config = dict(
    train_examples=101725,
    loss='softmax',
    embed_dim=256,
    encoder_drop_path=0.05,
    text_encoder_positions='rope',
    nesterov=True,
)
Rows from block 4 of the text encoder of a small contrastive image-text model, named by matrix and row number. Rows with one number belong to one neuron. Each number is 500 + 25 x the weight over its row's rms, rounded and kept within 0 to 999. All counts start at 0. Numbers have three digits each.
After each neuron's rows are labels from the 100 texts, of 14976, where the neuron reaches its highest value: "fires on" is the input token at the peak. Only what is clearly more common there than usual is listed. The data: photos with spoken descriptions (Open Images, Localized Narratives).
# fc1: MLP up (text_encoder.blocks.4.mlp.fc1.weight, 768x192), inputs 0-95
# fc2: MLP down (text_encoder.blocks.4.mlp.fc2.weight, 192x768, transposed), outputs 0-95

fc1.561:556488525508476556504492522509508480481487549463450460531496513492468560487523488496552460503503492511524515527542507552510500529510526522511528492514470507491501510474518488502506499496520469495548492476485509466539535464504508493469558518496477460501482513528523490505478531481519475486
fc2.561:514510452536487518543498487518476455479481521467461445496510519544554560497518520503496457441553462484462505558529500518492453505473492509494494533472519499486514463488472492502509535557528555476497518522491476515504488457492492502444532492539484505502509494510522469509519503507484497452
fires on: "are"; "on"; "we"; ","

fc1.146:491523496499496525498495479506502534439516543510532531492482526485494493477489454490529494481458542508508486492509496539524523490573473517506518493483515514562495499476522541482527495516491489513505479473568494513532483513497527463525499490532525553478514467475560489527514484462486506477
fc2.146:477497520525500499524512477519457525534413506538517487507514505498513487537545511503460504472538486501514485481475480476511465533458542517499455515462501571491484459515470489516464515539539494487522517499484541493536497486470488513502501460525473538475488500485539509487509479541523505529
fires on: "snow"; "see"; "is"; "trees"

fc1.516:479545509501509471480469515424468459505529528528482504521502511472504513518541501501529430483511511510465522471460520460440499489506516515521515517523479493524487522494509469497503533512520498473473496478547511481515535520446491493485489482531492505539533494510496529507473439492496515476
fc2.516:490517528469504477448506519491499519447505511515502506527478515460495482500562486525525454512469473426440487446483497468492463496478501504503502512495485491527503515466462506537516522519502528475535478455499514505475509534498482544493511514489479516510485543480493537492504512510470471536
fires on: "standing"

fc1.521:473485541490504528483505479509491494484506463473490483518527522509498504526517434530475494527535484460511473493504466455500533481457491490499508458487486490504491515502488508484468536526494479463489544511514523531515558515467498534471538531493461503479472487507529474514479483521469540511
fc2.521:530514508477428516473499526527517522493468492543498497498506466473496451504482460495476510493522519475492477543488511494475478521483477469514568472516503484492470490508535541495485522513501467462510479473525463573545515520554502461475504515501485522497498554508484516522524468489518532490
fires on: "is"; "are"

fc1.754:464510555478476500465509468476470512528504529499494505541480451497520561480493490469510498511480516509531553505453521491503541488473490496484466528522497495476534509519518456514463459541492484487439527530473500491519496505487532499505516484510522493507461475475478471487533484490493535502
fc2.754:469499528516523505514508474475482514526531539539512501517456491498542515474475482488494482522514463503453503515483493511531459500478519539459516529536530479469478493484523499473451478524453507463484512518497500503542468480470477495535517518555553495531531475529443519488513494484509476493
fires on: "there"; "bottom"; "of"; "we"

fc1.447:520518519517546478558497510545459491481516511476505470549483510504472503558525524501496502477482468500487497496507519492511493527504467505505479493495496465490492439493503516518489471475507482495538513514497515496498434478553489504488494496494508516440515510519532496464500527520507476530
fc2.447:449504498491493513511514515493504489486489514505598491496543468521533472479473481486536437513580535504501488520510473482522455525480533515517512495533508522502492496518499496466494528485488506521468502516501487487541559477514493507502475493515529504467502511536485528506504467443521497498
fires on: "standing"; "sitting"; "people"

fc1.652:520451516561532494484525518462499503486518457498542503488527485495447493501520511485526503487512508471520495518518472536481487513547450461497483523517495524517481503558508550508549465465520501497472503489514504496483518534482481524504512559548448506499483474525518478487528490471485496523
fc2.652:514466498523494503508496502524480523490515516505546489501510502455525449486503475478534482465474497518471479488460553531481498506501515457482489461460499475554458502485500490513519474522489544500563461503471509499477513504541550499539479496453472470486493519521481494491514499468506494480
fires on: "<end>"

fc1.208:422491461517504468495472477494476515467471497472522490485522526467497486548509497440501481490504489499455517483549500517540511522501477495524519527491511515541514494459526501509536464519515466506482533496532486477491460479485477466480513492495541510510483463431480481499524505472488442460
fc2.208:496515523494500515523484517480508509519420524479520523497524509494533514532494476495488541503473480477532502489487461490488526455470511480492532461514521494492519502537505458537523486528513495473544507456490486511479521504455527505496490478520508510499520497499476505506503514476481516523
fires on: "there"; "image"; "can"

fc1.762:505548548520537468477503525410518522550524499505523467522523509518490513483450497510524500483472506501488534506532533515512481506518495520487512532498487488528494498505504497510472476493482478485508477530526536524486498494493514491481534518506505508527494511484511523489494448482520499505
fc2.762:470511543531502524519523519464531466504467508560511468513557494474523521468545478515476492490493469544498491476523517503510516524489498461486495505493514469492456515507497451535486542489513456501498463511483506532487481524495525511475501505548505476473493530532519524518489483513513499492
fires on: "."; "this"

fc1.0:506458497491482527533479498455453486494514506478538478499506487511505551541508458502503464492522511502549522511479568483476507490487492494523506465561505527493490499447522471484532498529497469489531457488533491506524476500514517510544488519510517493516486508514469500465517493516493512483
fc2.0:487489503487509460500485484496500498481493507480469515478423531503518471479479510501525461485496483474540518454520485523507493512464522469460527519476526515490492498519517523519471508501492496441495497505534474478502537487511493489556487539517445469526474491508540508536522536469539508508
fires on: "is"; "houses"; "house"; "see"

fc1.407:523505509481487515507489494482519457519516526516542512525498502507511527476542473503508537493458505473529547459520472523514556517522493497497541523500489552487544488503476462518505542513531511517460540496518508476497485491481520473493503483492529526516482491509544547518465505475522480472
fc2.407:458545484499538503498457505496542500488475482463528498565468523464529519436474538504467480515494499506475529459478507517508502521498508479479515498504501509500479493443483540481489529463490462550499508520523513478516514482493508513475527526479563469550515474488488534492485475495514502486
fires on: "image"; "picture"; "this"

fc1.308:430523520529536506542480484501487473517513505521520482494497502511497463514489477463478478478491506499517529503481476501538511492530506499470517466496497474465521456526533490490413499507483502496524500501490493470530544505509482499495481484495532531488457447509511477497458497503479518530
fc2.308:511520504487472473495512496564510517485509483478544482520471510480498506504501534516511479493431548495443521523495505480495466489454452453456479476492497546462506512501527466526495511507466532497495494512469496511512530508473473472514521495490493511536505431478534468486536529488492444500
fires on: "image"; "is"

fc1.615:498496548483501504485469498496440533465497485484480516545500518489512500523490477476503506478453500507499429505532517536509521468527461516506484509491476474520539488506502532500525443484490489530520510496539538469515512508524540516506541485529480485450484536495492518472505516508527450531
fc2.615:511531536524487457472492489462460502486488494527512490539482468492505521507486477506473481523553462471493484470539471503460493469517465479505509491520479477499518474530514497536506503500461529458573492508502514508512491536461485507495528470472465490506478504533486493489524490494483487513
fires on: "wooden"; "is"; "on"

fc1.145:478495476498518479478462500484508525514506477483470521461509524465479466481523480479480502488479483493507471479504508547501512529476492527486493495566513510525478470541548489533498504506487503532522519516460535458493516472540514493473491555450509527495484487530479458506486526527562495512
fc2.145:515499480494491511537528511489472523538513480474535479514452470480510474467492463501490504504548506512471474447465484455469492520517536488515489514537498472475519528545519523495465513518507508458474496549505447478504487498491479536488525522471527514544474520529508482524489526499529437510
fires on: "."

fc1.569:469533506464470497491433504459502471491471464523490481533495516522514513515493462502458505549479512553461546465526488509506513476511483497454517516458482495510508518518532517491524518470482480515475530494526506503534474486495497514505555514520481508448511481477526520550513514504462475510
fc2.569:481533534513471509500536579458496505484544488512518498521505489465522521508486538498488515503528464527550457529518545513485509482513484458531507512513458498567525495503496464500471488496489465472496494464534518532545520482476502502524493521514528496542512471466476503492486456494510492510
fires on: "."; "can"

fc1.503:504437478521463510498465447467562474515483519512485481521483468517457497469478476468489489457467533465566484504515490507472479511465528546524539506526516522478514509497469469498519442498487460499513463491538523506524492497504493458489507500471540483505508527502508506486490475513497500478
fc2.503:530481504449532516504494478484527456447501536487470500437431530521500511465507495480516490456491475502554497442484498493481467545461539515548502489501529501512448506504515465535549500526513504509542485486524490499527500514494504511507508497490478498529461523488499493505526495536536483497
fires on: "houses"; "see"; "house"

fc1.101:476490541490495470512510441498531511522494525502487514494505492531507443514444492503525454475453511441504525480501492480508470513536545486492500484494493455497467508505512520494520539530441508488543510481504468508522495514460510526571490460460478514536460464514444523480514528501502504510
fc2.101:550473459505461497505501480518502511487487520466530506485501504478502457555487503523487497462467504475520506528492534513440517499488482486498499462497530503491533458497517523498464486510476491510525496497498494482515446532500519510534546538501514473494519490511539469534489485515481517525
fires on: "image"; "picture"

fc1.180:501503506499522485524486510485495494538481532545509494501517505453512494552534461535456485461481500489520516498489517478551492497511504508461523539503537496499475479530532508513489477517546463485475520494541492498519490516512513426555501531486525513490490525453496528487518520446500492488
fc2.180:499503494496499494529482503461476511491507507492512500491506500512549523490473499539496488480470501490478530495497470492488462458449489534492486485512500521509497476526487495531472451535525538536481471515505511503529499486492512529491492497548503520500507494495498472574521475460477504492
fires on: "snow"; "see"

fc1.80:516508541518459464464481456505446505514506513525467509478490505505480496509481508492494504483493491512504516493498523516489514501499511517498507509523497526551462481475484539519482491489491481467493517486523465521470514549519487472513490481530528471520496527519573542548484482493419487495
fc2.80:518475497506492487510495539518513542533524501510490501524504512530503497517525502455498537489467555472478431493499455460498499521472487511502536477513481534497496544510506511492499524481543503490464540497492497503557539481526472489459503502511520516512513502554463500524500521521464446520
fires on: "window"; "windows"

fc1.588:481539465506506480539502519466506513489497523509510493537466505509467499514540503531474495493468504479519516480515460552480519477553463478552486533490504488512478484495467508477491529487469479502486561496484450516502534498491483476561506458488501512513497506476514508439546498458463506515
fc2.588:484517483447545499487495531533523482545453460560487507499475498497515499497524508499479517502481546505508482508432506538512523482498499503570514531502523509481500526494511496522471493507506481518435507499511487501545470507503492492494469514509525457506477481512492504485475533484473520491
fires on: "window"; "in"; "of"; "this"

fc1.55:476471458524531506532479473492535494527491523502531469521490504535498483494498446507529488494498515479526517482506511491528480531486462463520469572478511512510509511495510499528508534495482489460573494473472531495543510521488538565520456511480506486514551502473505518508455522541471452469
fc2.55:514464452512484512465525508542517479521493502496439515488502491486467517497494499508562488496490508512501523517483532534499516487506505533470452495489529516491508445497498516477503480483506500511484528510487495503522516524491506522502531467505495465506487501509486488439498498490513491476
fires on: "grass"

fc1.147:526485530530525497490475489456523512530467504471478526465480509505501489539510474511529541524483467456562512463559497499535480506520556489469485487470490513518469477493553496479505540509461491496516500486452486518497489448508540485548532473522520463510483469530500498510525524453436489465
fc2.147:527512484484500525474491559458505499511481484496471481483486468534543507524504479551460518513548514494525468525508500519456536486509463497516474522510513515465523505535527503473501516460489486491501512452476493528502484479497552515524473537540491474480510482503516502521507469481496495554
fires on: "grass"; "this"

fc1.566:477528497491459509506500506508471493477483533549478466474551486507460479506497510504518496502500460543519497494508493517450514479531494509548523487522521502501480504539486484509529533506447454533507524479516513509487485483485480567544533479530475489474509533469539503511493507522467473490
fc2.566:485521497493516514492519477562522544504489477487476505501474519481526579529450525498505517495516504532506528497529492524449472493477514483507533531499473492501510507517474540494524519516477479483539524493513458490500502481497516490476513466489512497511509469504466561532502481502480528506
fires on: "window"; "image"; "door"; "<end>"

fc1.361:493504450507506556511465539479482539535518513528463477482504492510497494535498490493528528496444482537489483480490528512491507511462515547505490518493520507490446519506504497501496517525477481499457546505507433481502463518477481485498506495523487485558542509494545489515537466493529499468
fc2.361:479462473532523487481507487491507516450532492495491494513525516499516496540496500532520538549491519511485484529529525493499516515486513544500544514480497449495517491550473470505489484488492493492502482483489506460486510499517518479524504540519507463516542488477504477480506520513503479486
fires on: "<end>"; "on"; "see"

fc1.463:459490472517528500499506468532476530511489477561504520512527505495463481523510507527507515509457507499458551493467476485487456515484535479464496457474496509469457486524514511508528525509497512570524504526481511496552500510524507517532514532500524507510472509507488518464504474516508507464
fc2.463:436476495517492491504471517465516539509499479495493503508526498485506533503488523441500508499512499486510470528512529500518539486460503472530546524508521511501542475532495491516502538517475535558533520496486519545527509477463457487527495530515520511492509478496519523451550526542495480496
fires on: "<end>"

fc1.742:498473505519479471497532464470494495513498475502507487458503505485463487483515499510483562463496469491530530502487505446480490494524503503531522488538500452497489505513553516492490522576463441473503496490505500522478514520534525500486457467515504520529503498489470513489467483491461532466
fc2.742:487522493506485468512477511526522512525481477501503511547525486500472504490502562488513495466527470493494504558498473491505483470497549501480486475502498494531530533530494442510526500474480506469476525539517526473470470507520490451485486486479511523551548494515523497474496513519474502471
fires on: "and"; ","

fc1.571:504478496503517488511494462507475486540506464496463474530493476571521466489475464527514512497514510498518481488498494506524531496483500447485477459537462479522539556507439472485502542493486493483508520441499537472461477502456497477493504475461513527498485464521481508457455482499512477504
fc2.571:503511540506485518498470516476506494433483487467474500482512448462516477539529477492522482549468486494493542467515547539505473475492531514514502515517483509502522493486471514494476506457544513551525487495508531486459522558471492526479492540479510504458489510481543523476537460513493482546
fires on: "."; ","

fc1.476:472487497527484527544486501502495513482522476472513464527514529540484502540505487531518466526515472534542524479505501520513526499515471492491509475541540501485475422506524463440488475503532472521484505474544534537495498519477484511484432523487450481521563492477467505466507505488469530496
fc2.476:482486554495484501509489486463526567478497517518497490469482558506522512479507536504512521481501459524484480484511514432497462481525475507473482538474515521541480506498456488531498526495469531429476513501506521494420522504495525474519503463526512482486497513516501515519567541475552475486
fires on: "is"; "the"; "are"

fc1.756:490465494530462468527521527502509494517472491538493511511474480481510515533479461526509505565500450518480513534486525499530528531517521556471506516485464488517516478487453500534502489483527443479453512517483475477483466508477510520444527478498541531536512496513480450501515459488500539497
fc2.756:535500558493533477474464534497479442460544495461506487510519502521470501510509497514516512475499495514508539472532477490446474447490513507536489492512475528509525498445491498494481512493514523501545512481490535465472474497527507526487537509509460475452497471451485507460516465512509531499
fires on: "are"; "glasses"; "can"

fc1.478:457481498512512515491537518466488478515450499474512514517479471524521521539483456491474496532534530506519514502465508529523500478493442491506513516487463522503519505497546507478473505444498500503499512480545508519461520542507490543486511492497506480490528462478489512531518478505538506461
fc2.478:531481480503488500455517494487549512469495546482513544494494509499486462482503524462502498528477484536495488501463503496496492499477515545520464528472476535520538497514486542512454518495493495494527473526511493534480513501485474478499482486465535497518502514507518537524458417499504474499
fires on: "."; "hand"; ","; "this"

fc1.510:499513542482493441515484476500484494541508528509463499485499529494506490522514525452533541520482500544492499508445483529522562476476500564506500503457503494531424476543481507535471493433491494536487504489542477548479515483483506516527512479504501455456509478487512428487478473483504509526
fc2.510:511502495468494483472483488467497494518467535522520543485507470528510536495464486531467479514528464542484476508501488520528482473475522505496518500487519539463452470492472490502512499487505464491532492523537485485518493544490506512502491539502533433484502458509513549537553488520488483485
fires on: "on"; "a"; "see"; "holding"

fc1.70:476536512479486496503539466477482474517512486480494481505540495514487525490481481501503504477521507518513503492518497542493516519483526499514516488503463506494512477455509534463471476488491475558525525506445505454510499516502472498517489527526543539492489503474513442506514527522531472513
fc2.70:517470503449509502502506533489517505513483511523514504558488482478466542459512503481457539483501489445485469510512481485497465482491472488454493532480479479501506538529506501509467499507490535482459467567484494502494492534543487521484502497527491468481462446509509447508479525529526518552
fires on: "there"; "at"; "can"; "this"

fc1.653:463493530510520497519515460477510482473453494520523473517492511508498512500537456487474495521491469512491528455516499510498529477499479486491497471473471531555487492502523543550512476515530454475479556543510495505543467463523498498499482508512516468483494523508526462489476471505514481462
fc2.653:476505547452495461495524536476462488495521487516490467519487465517552511504480521497502456504517520480504522495527442478487509480478520506500540501472499462518532482465477491492497486463500486456542504514470513527480455528509529478543515522518535496495512437463477491520482521514497498505
fires on: "on"; "see"

fc1.468:527498497485501501489543479472504490545506488465533456505492496525467506491497491486465471502507517468514483470504552517519489498467492495507546519508486513536509509493493513493520505530465447502540468468514525489470498453459501474568526561476556483479491532512521498461532500513490478494
fc2.468:558488504474469514529500489491528460463503487540531476528501516481496554489485475481462484475498463446564523494504489495459467482517498475517537452494490481478475504517502489496482500515495518489516468549506531505492491503485490540477504501505541484489456484497469512482478548517505451493
fires on: "grass"

fc1.505:515560485493530521510516505503490559493506507520511491524484506489477472489517490511495481480523438494502505515536508485462521555504525487498510478528499525522443488492493491504481495476502475486512431459512508489472503512506515505452488486540485483496549473542526520498547487484501511496
fc2.505:459497507544536493491468491495484508473504521471493500483508479489503493516525462542472494546495488559460508482519492494466523459444492490459491482464515497472504566489457440513525499485494480491502459499464571497465486483498528499494527485509474521465513546485492485485551524554503492491
fires on: "are"; "there"; "can"

fc1.636:510451532493484501516435475512497527535528502518492466497496476496490513532470503465529480536459530526483496511470524509489526481490500542499514542539505508503450474470502479507468535521520490505473556483495469468538521516523489516554520497498509482505466475506468577471532482503545513506
fc2.636:475491504487473479471492468519508484510522510516466530499552526491513500525481507510487492562462505545474489503504498514523501492519506558545484507463522513496490523478497510505472493501500501501520485524478511479490553517508496492526558470498486452459505466471519525507508502520516479489
fires on: "<end>"; "on"; "see"

fc1.3:499550480477482469520487504533503481504541507518562479475513491461531495468493526495493512482517507500535512505513462513519532475504455482521536529473519447535466500497500468526477511501452482502464540479496527512489494521473502462482487488470499491481531484518486467506540528470475540558
fc2.3:509510479481462501496508542485476516508508521491516482460525503471444462501509505500480527526475452510531471471499533474518513479498490492479474460496524505480509521488505493506489531547480505498538503437521479493512503509509474516500505520531513488477469515495502476531541504557524452522
fires on: "is"

fc1.320:506475540468511533477470500459497498474522502487478519497511552509539523522483493519497456510479479488509513498521456473540495521533515566454523523489529488517471474504561498527492472530516495472489496487508512506530486508498525484499491499504469467489500516513522497529539483501473528452
fc2.320:517501511485506498513506511493470484500500494533501501501518514469522521502505485525493503489514485478470478481508487481447473493476528539496546519504526492507454508541483549544485458504519537480474498488515551494528509485520547499520448523569521491495502504508484479551498470497463496497
fires on: "snow"; "and"

fc1.501:493501451501499514509468495480538506525528474489511484488509479500508521526515476557531481516516513487475530512491470502551444488478537536500543494531511501490494458510494523485461500515483474523531520509474465505536533481487550470527492510509504495484531474492531499478495491523524497501
fc2.501:503489476508525508492532494504517452524504473498504479491530515514534497505515531555503515492542508507507510517528508501529497525459502499443465514498495472515513500523494512487482445493455508447538486499509501476542502529456523493532511478572506448472483488527448471507484533485544478547
fires on: "on"; "and"; "there"; "see"

fc1.108:520470521551506520476535485531472482525526506540554463515500506465525497507521536515494494483501550506516496524512459500442543475526483505559495469505540512499478485543446531530442497517519516469494493488471487456503513517514502529466466433503522518531461484485509548488492512490438477529
fc2.108:478485478489516498519524479528488542527469506506454469516503490489516518504507493494479491528508516524510465545483470546469552493501459486519486527556512493511473543504497518564491482497478454444462459518477442535521523471523509509439515474489519466493494500486518506544484479547484439520
fires on: "window"; "can"

fc1.721:528467508522513495487507522460470476482498511489469482524486460506493521509468469481486479524497530511470540513519525475458489496498456513483528450490491450500449513471520498518476473507482505535517520492516510523486475513481471518470490489490517539480477480501487535502496534479472481528
fc2.721:503511497534450522532509496496486470471514500505497456476453528471458490489500521478534509487466497493506481544534492539483469492470498478519526480486515492499509519503485441491561498488498489517535504523498505478444559477470518477519456486507515517515521517525531504541508524486500485543
fires on: "<end>"; "on"; "person"

fc1.2:472531489450516508502518470493521545509468458478443461501479507512508547516485483470474496457514477464503473513480514491490540512453520493491513443514496517505516520514535515475460476499517487490455488506516514486481496519538511511483491498476551514480478547525470486496444559527494504482
fc2.2:505516500471468496484539519541489526513510528499502531525529482539466468538520483521505540521499457496515495505495488497477531499482490532493516493511510498486517506504580546494539479492491488484522528523494475475474449512522487540441494509453486479483471523482498526495514486508506501464
fires on: "are"

fc1.231:512505464485493500520491446531465507473478504512489502490483448486453502456502450478550465477468495515463576515504495474526500523491459497499483498495492488503476531498518489489492531504513479507535504517503493491518509495481536496536501487476517530539487504511469532464521495507508491490
fc2.231:536476529506465521471461510493520532512470536494477506479535504461485487517483521506498479510477549476496540511510485508494524484497489470452496492532485523499456474479494533491500485510511476536450490474533537492463495538496501469491486498503484537464507497474500466463426521522492491508
fires on: "is"; "poles"; "i"; "see"

fc1.111:511482523518510490536535509527514470479464531498526477499502495477464478520489447478537529531523482497483492509532520461474472487466498473491519487492518487483511495473509484484513502492494495519529522508477469527505461485500513481514508514530518485538460558471496490495464485514476472497
fc2.111:465510475545506519516537508494525453464475511514526507441496523521506482533538483455488497524510508482494499503537486507497481433514543506486493494534438496476526486500478512548511498464462537453478507524480510474493522486531479473522510513515500484471480511460534493542522506514467507533
fires on: "<end>"

fc1.435:546509488525431503516537511482488497547472503495469516516470457504521483528503478517479461544529472527512450524551470522441506500483476486529507486517550532521475469528446492489446506479498489506503517509461493526506493510463485480498476460508541515492474460514525480489489485475461478516
fc2.435:500544514487499496515554516474476502507496491547474482486486508491528487478531534506530496512489482510490525511522463485514540497497489472551526512524479514479501543476505494525507514492466452446512532483515547492485481472503495493465507482497522571520481471513504523518446503522472474516
fires on: "window"; "windows"; "see"

fc1.144:502471522525567500464462584492507491494501491472501500496514484528510448502470493521504470530509529480461506483496497550492491521506535484502471519530514517502480477475546508502543512503480504511474516507496518515490509519491463529528509500490470516490550519487471489450474474510497523473
fc2.144:494526455500497521511486515502491499484523477462529510460524485480477485514454494504526455502513541505508517490486514522497527489511529484559503463479485518523495497469507470464526543480475505549483489524530478502461511454494455483476512460492523464504433481486502521490481445498511498434
fires on: "."

fc1.35:488462496505485526547533504512517531486519501485507468507490506524470566500536488494501473556543493544500513471482502513450504524464491490516522497528505474542483498490474496519526517472456494480424525470469496519483496516496497523531482536488445465473488474474491486472538495467530478457
fc2.35:487461487508463498452510512478505521516481484510474473513494487505482543479484512491534488453476489472540516503490531476516514477521490490529506519447510506517534442494511537485476497491541530521496529519542486494502460495495538483450480502507534458499501472539462461457494486567490466535
fires on: "grass"

fc1.348:524499475536515511494475494513490533472488502525484471470486545531486517517467463527511542463550444514504466462506450464516473509488524505493538542482485513486471526487506497501474497524512522458502470518516526477520487464492489507547470523513500483468488502473489533487494501506505479506
fc2.348:472485477535489491528466492495527477493507498493484501483528471518513581479519547526520486503493498548517475445475504467505484512483489519445509525513469488473476499497462510433478478469501509509495470507520518518500518529516495471478491517544535486485508486511500474501498503485519481502
fires on: "on"; "in"; "decorative"

fc1.34:530501499522528491501538477463466486490488471502489458484492533488503479479474463472534483456461526487522544517531543529469539516534466487523487522460545480509498533512510529494489443528501518534506469514508489503498481515473486496486467545503504487503551463500494505501514504525490534486
fc2.34:460544477492482514505502499500487507508461510525563544476454496517491504515495527497521515450477516484491473532490526507528530553494535494514476509524458542525492492438510533520541573485517500530478503542517496508478482535492480517472539514541491480495514495490513499469498533516517504477
fires on: "there"; "can"

fc1.651:471524512557497428555503472507544533496533504445519498468490476534497513511507562524466484502488485487507479445479476520497486520521511506484516525516503538493492470524516462517508516508481519493444497500509524472522510454493517513477503459508501518487500447502471491482521466502478522513
fc2.651:505468501505506498485486506494494488485494502456515511532493503498473490491482542510486499537504493507483512500550564476538481487518542533468492492490512518491494511554506496492514542515529506484454443492495487522474474462487471476491525431533515485540489547482462532528510510520469520527
fires on: "image"; "man"; "can"

fc1.170:535536500520489516461520501504485465503515509502515444536506494500498526482447508467496511480509491478527433520493517492478499517460537516513461525515512568501525494525529465560529512518463483523479480444487515495461514459510509471491502493470473485487499512555546469503551504478507492480
fc2.170:548481504527481492534503481531452481482447566473494536493516497524496501487493514499506473498521511505524573509529469496488466506486497499501516515483470510461483513491490513487533486479504512483539477497491518511493478497508507479499486499499480511512454495516460425521434510494484499467
fires on: "and"; "of"

fc1.338:525491541530448486493521521532474502546517532487516451494513475504478498489483492473513451531465529499544477512510461467493571527498490498530508444486518494545526513534495491507501493529497453454490495488487453496527503490502492480486486463488526505497507485503536512512452491482462494508
fc2.338:474523507516495497536523526524503583511512499491495501471499511509521487500491506526481547473477522479493455525511451525511567537477454463517520486506478518528482547508516525526502499474486476457501552493474495539503512459557457459495497511505492496500473501556526516488442497528509501482
fires on: "window"; "windows"; "can"

fc1.415:505526496531522542426472479537513502522502503492524469513518468528519526525533502467551463539504528462526494517493490472487519520502525452452524543493506498561527467506498446503515476492459504509516497477465502473496512489509520466513436536505479503507499487487481468513506471519485472464
fc2.415:543472491547513464507525494499488507518456519531476507532544488500514482515503511481525502492528510472495491498481500451485493461485538541498479494498513487463528467491512542477520472497545475494502494533513512517534484467547490506521476543468497483530462498507488471488506455497519477490
fires on: "grass"; ","

fc1.692:460479564476484511496490450490535522494474551521510477504484508544521501508495463479438468494516468529505472476507452482531512513533485505501499466511511505554499476491490488476514453505516463481480498496463520547488473520516521531486540517542527484470500558472496496499495500498509531504
fc2.692:489527538513496464490498479488476494495537501538525462510476531508489499504504564541533476534461511477528522486519509474503531528464521493518562502507504499508459466472525499506545514498504476459520477477495515508486454469535506519518467531479487489478478464493539522512555510461475510512
fires on: "."; "in"; "is"; "can"

fc1.103:534486544482519451533498512516482471532508526449491521506474497528519462445469478491501484480444509499471513486534503514544505514489536483488479508518496475520530497474455535546543457524519497485483513517469467485466514524479518489479517481506517468476523478499558522509551536523519445523
fc2.103:523503496495529508441502489504492508476503481525519508509484502500497553545495517493448510521503513500443487486532470537503526525515436508482538485503494505491488494507535473477519555557480512499509462514510519499507492450540493491527499505474502494507516460510523505478469514487470522498
fires on: "there"

fc1.352:459489488541517517498479537482516548534527515513478428481485542480508500500468507532498483539504457486468492478461503532511490512488513504461490514491496574539478496527520507501516526495524556519463491536487503493486521485519516478553492478509534556547522525499501479521524450448463494499
fc2.352:488529486466480507544504477476521517491498479496528490516515499560447515492495497514494497492526526540502534494502458462517540506491508508489569499502534506509499486515524503459516487504503530467508442532517482478470479504524496470499484484514511465468491514493480556512529506519497531524
fires on: "standing"

fc1.532:542534524487529481533456504508500482454477522530501494506487518494461509508493492500464495435496492475488473480526474497506503504480504494516484543448504531541475494504499481512498484497501485443553485453489522466477477501499520465499546444469528487473473479457475532472510505481520498499
fc2.532:446486570496566463500454495477485478512515461525516491500492465476552516503533517515473509497485513504480500463495489512508542504514549565503478505508461485498473484558532508496491504482473485479479507456459491535478508523498499505504524518517479492516469524482478463492472521499548492508
fires on: "is"; "in"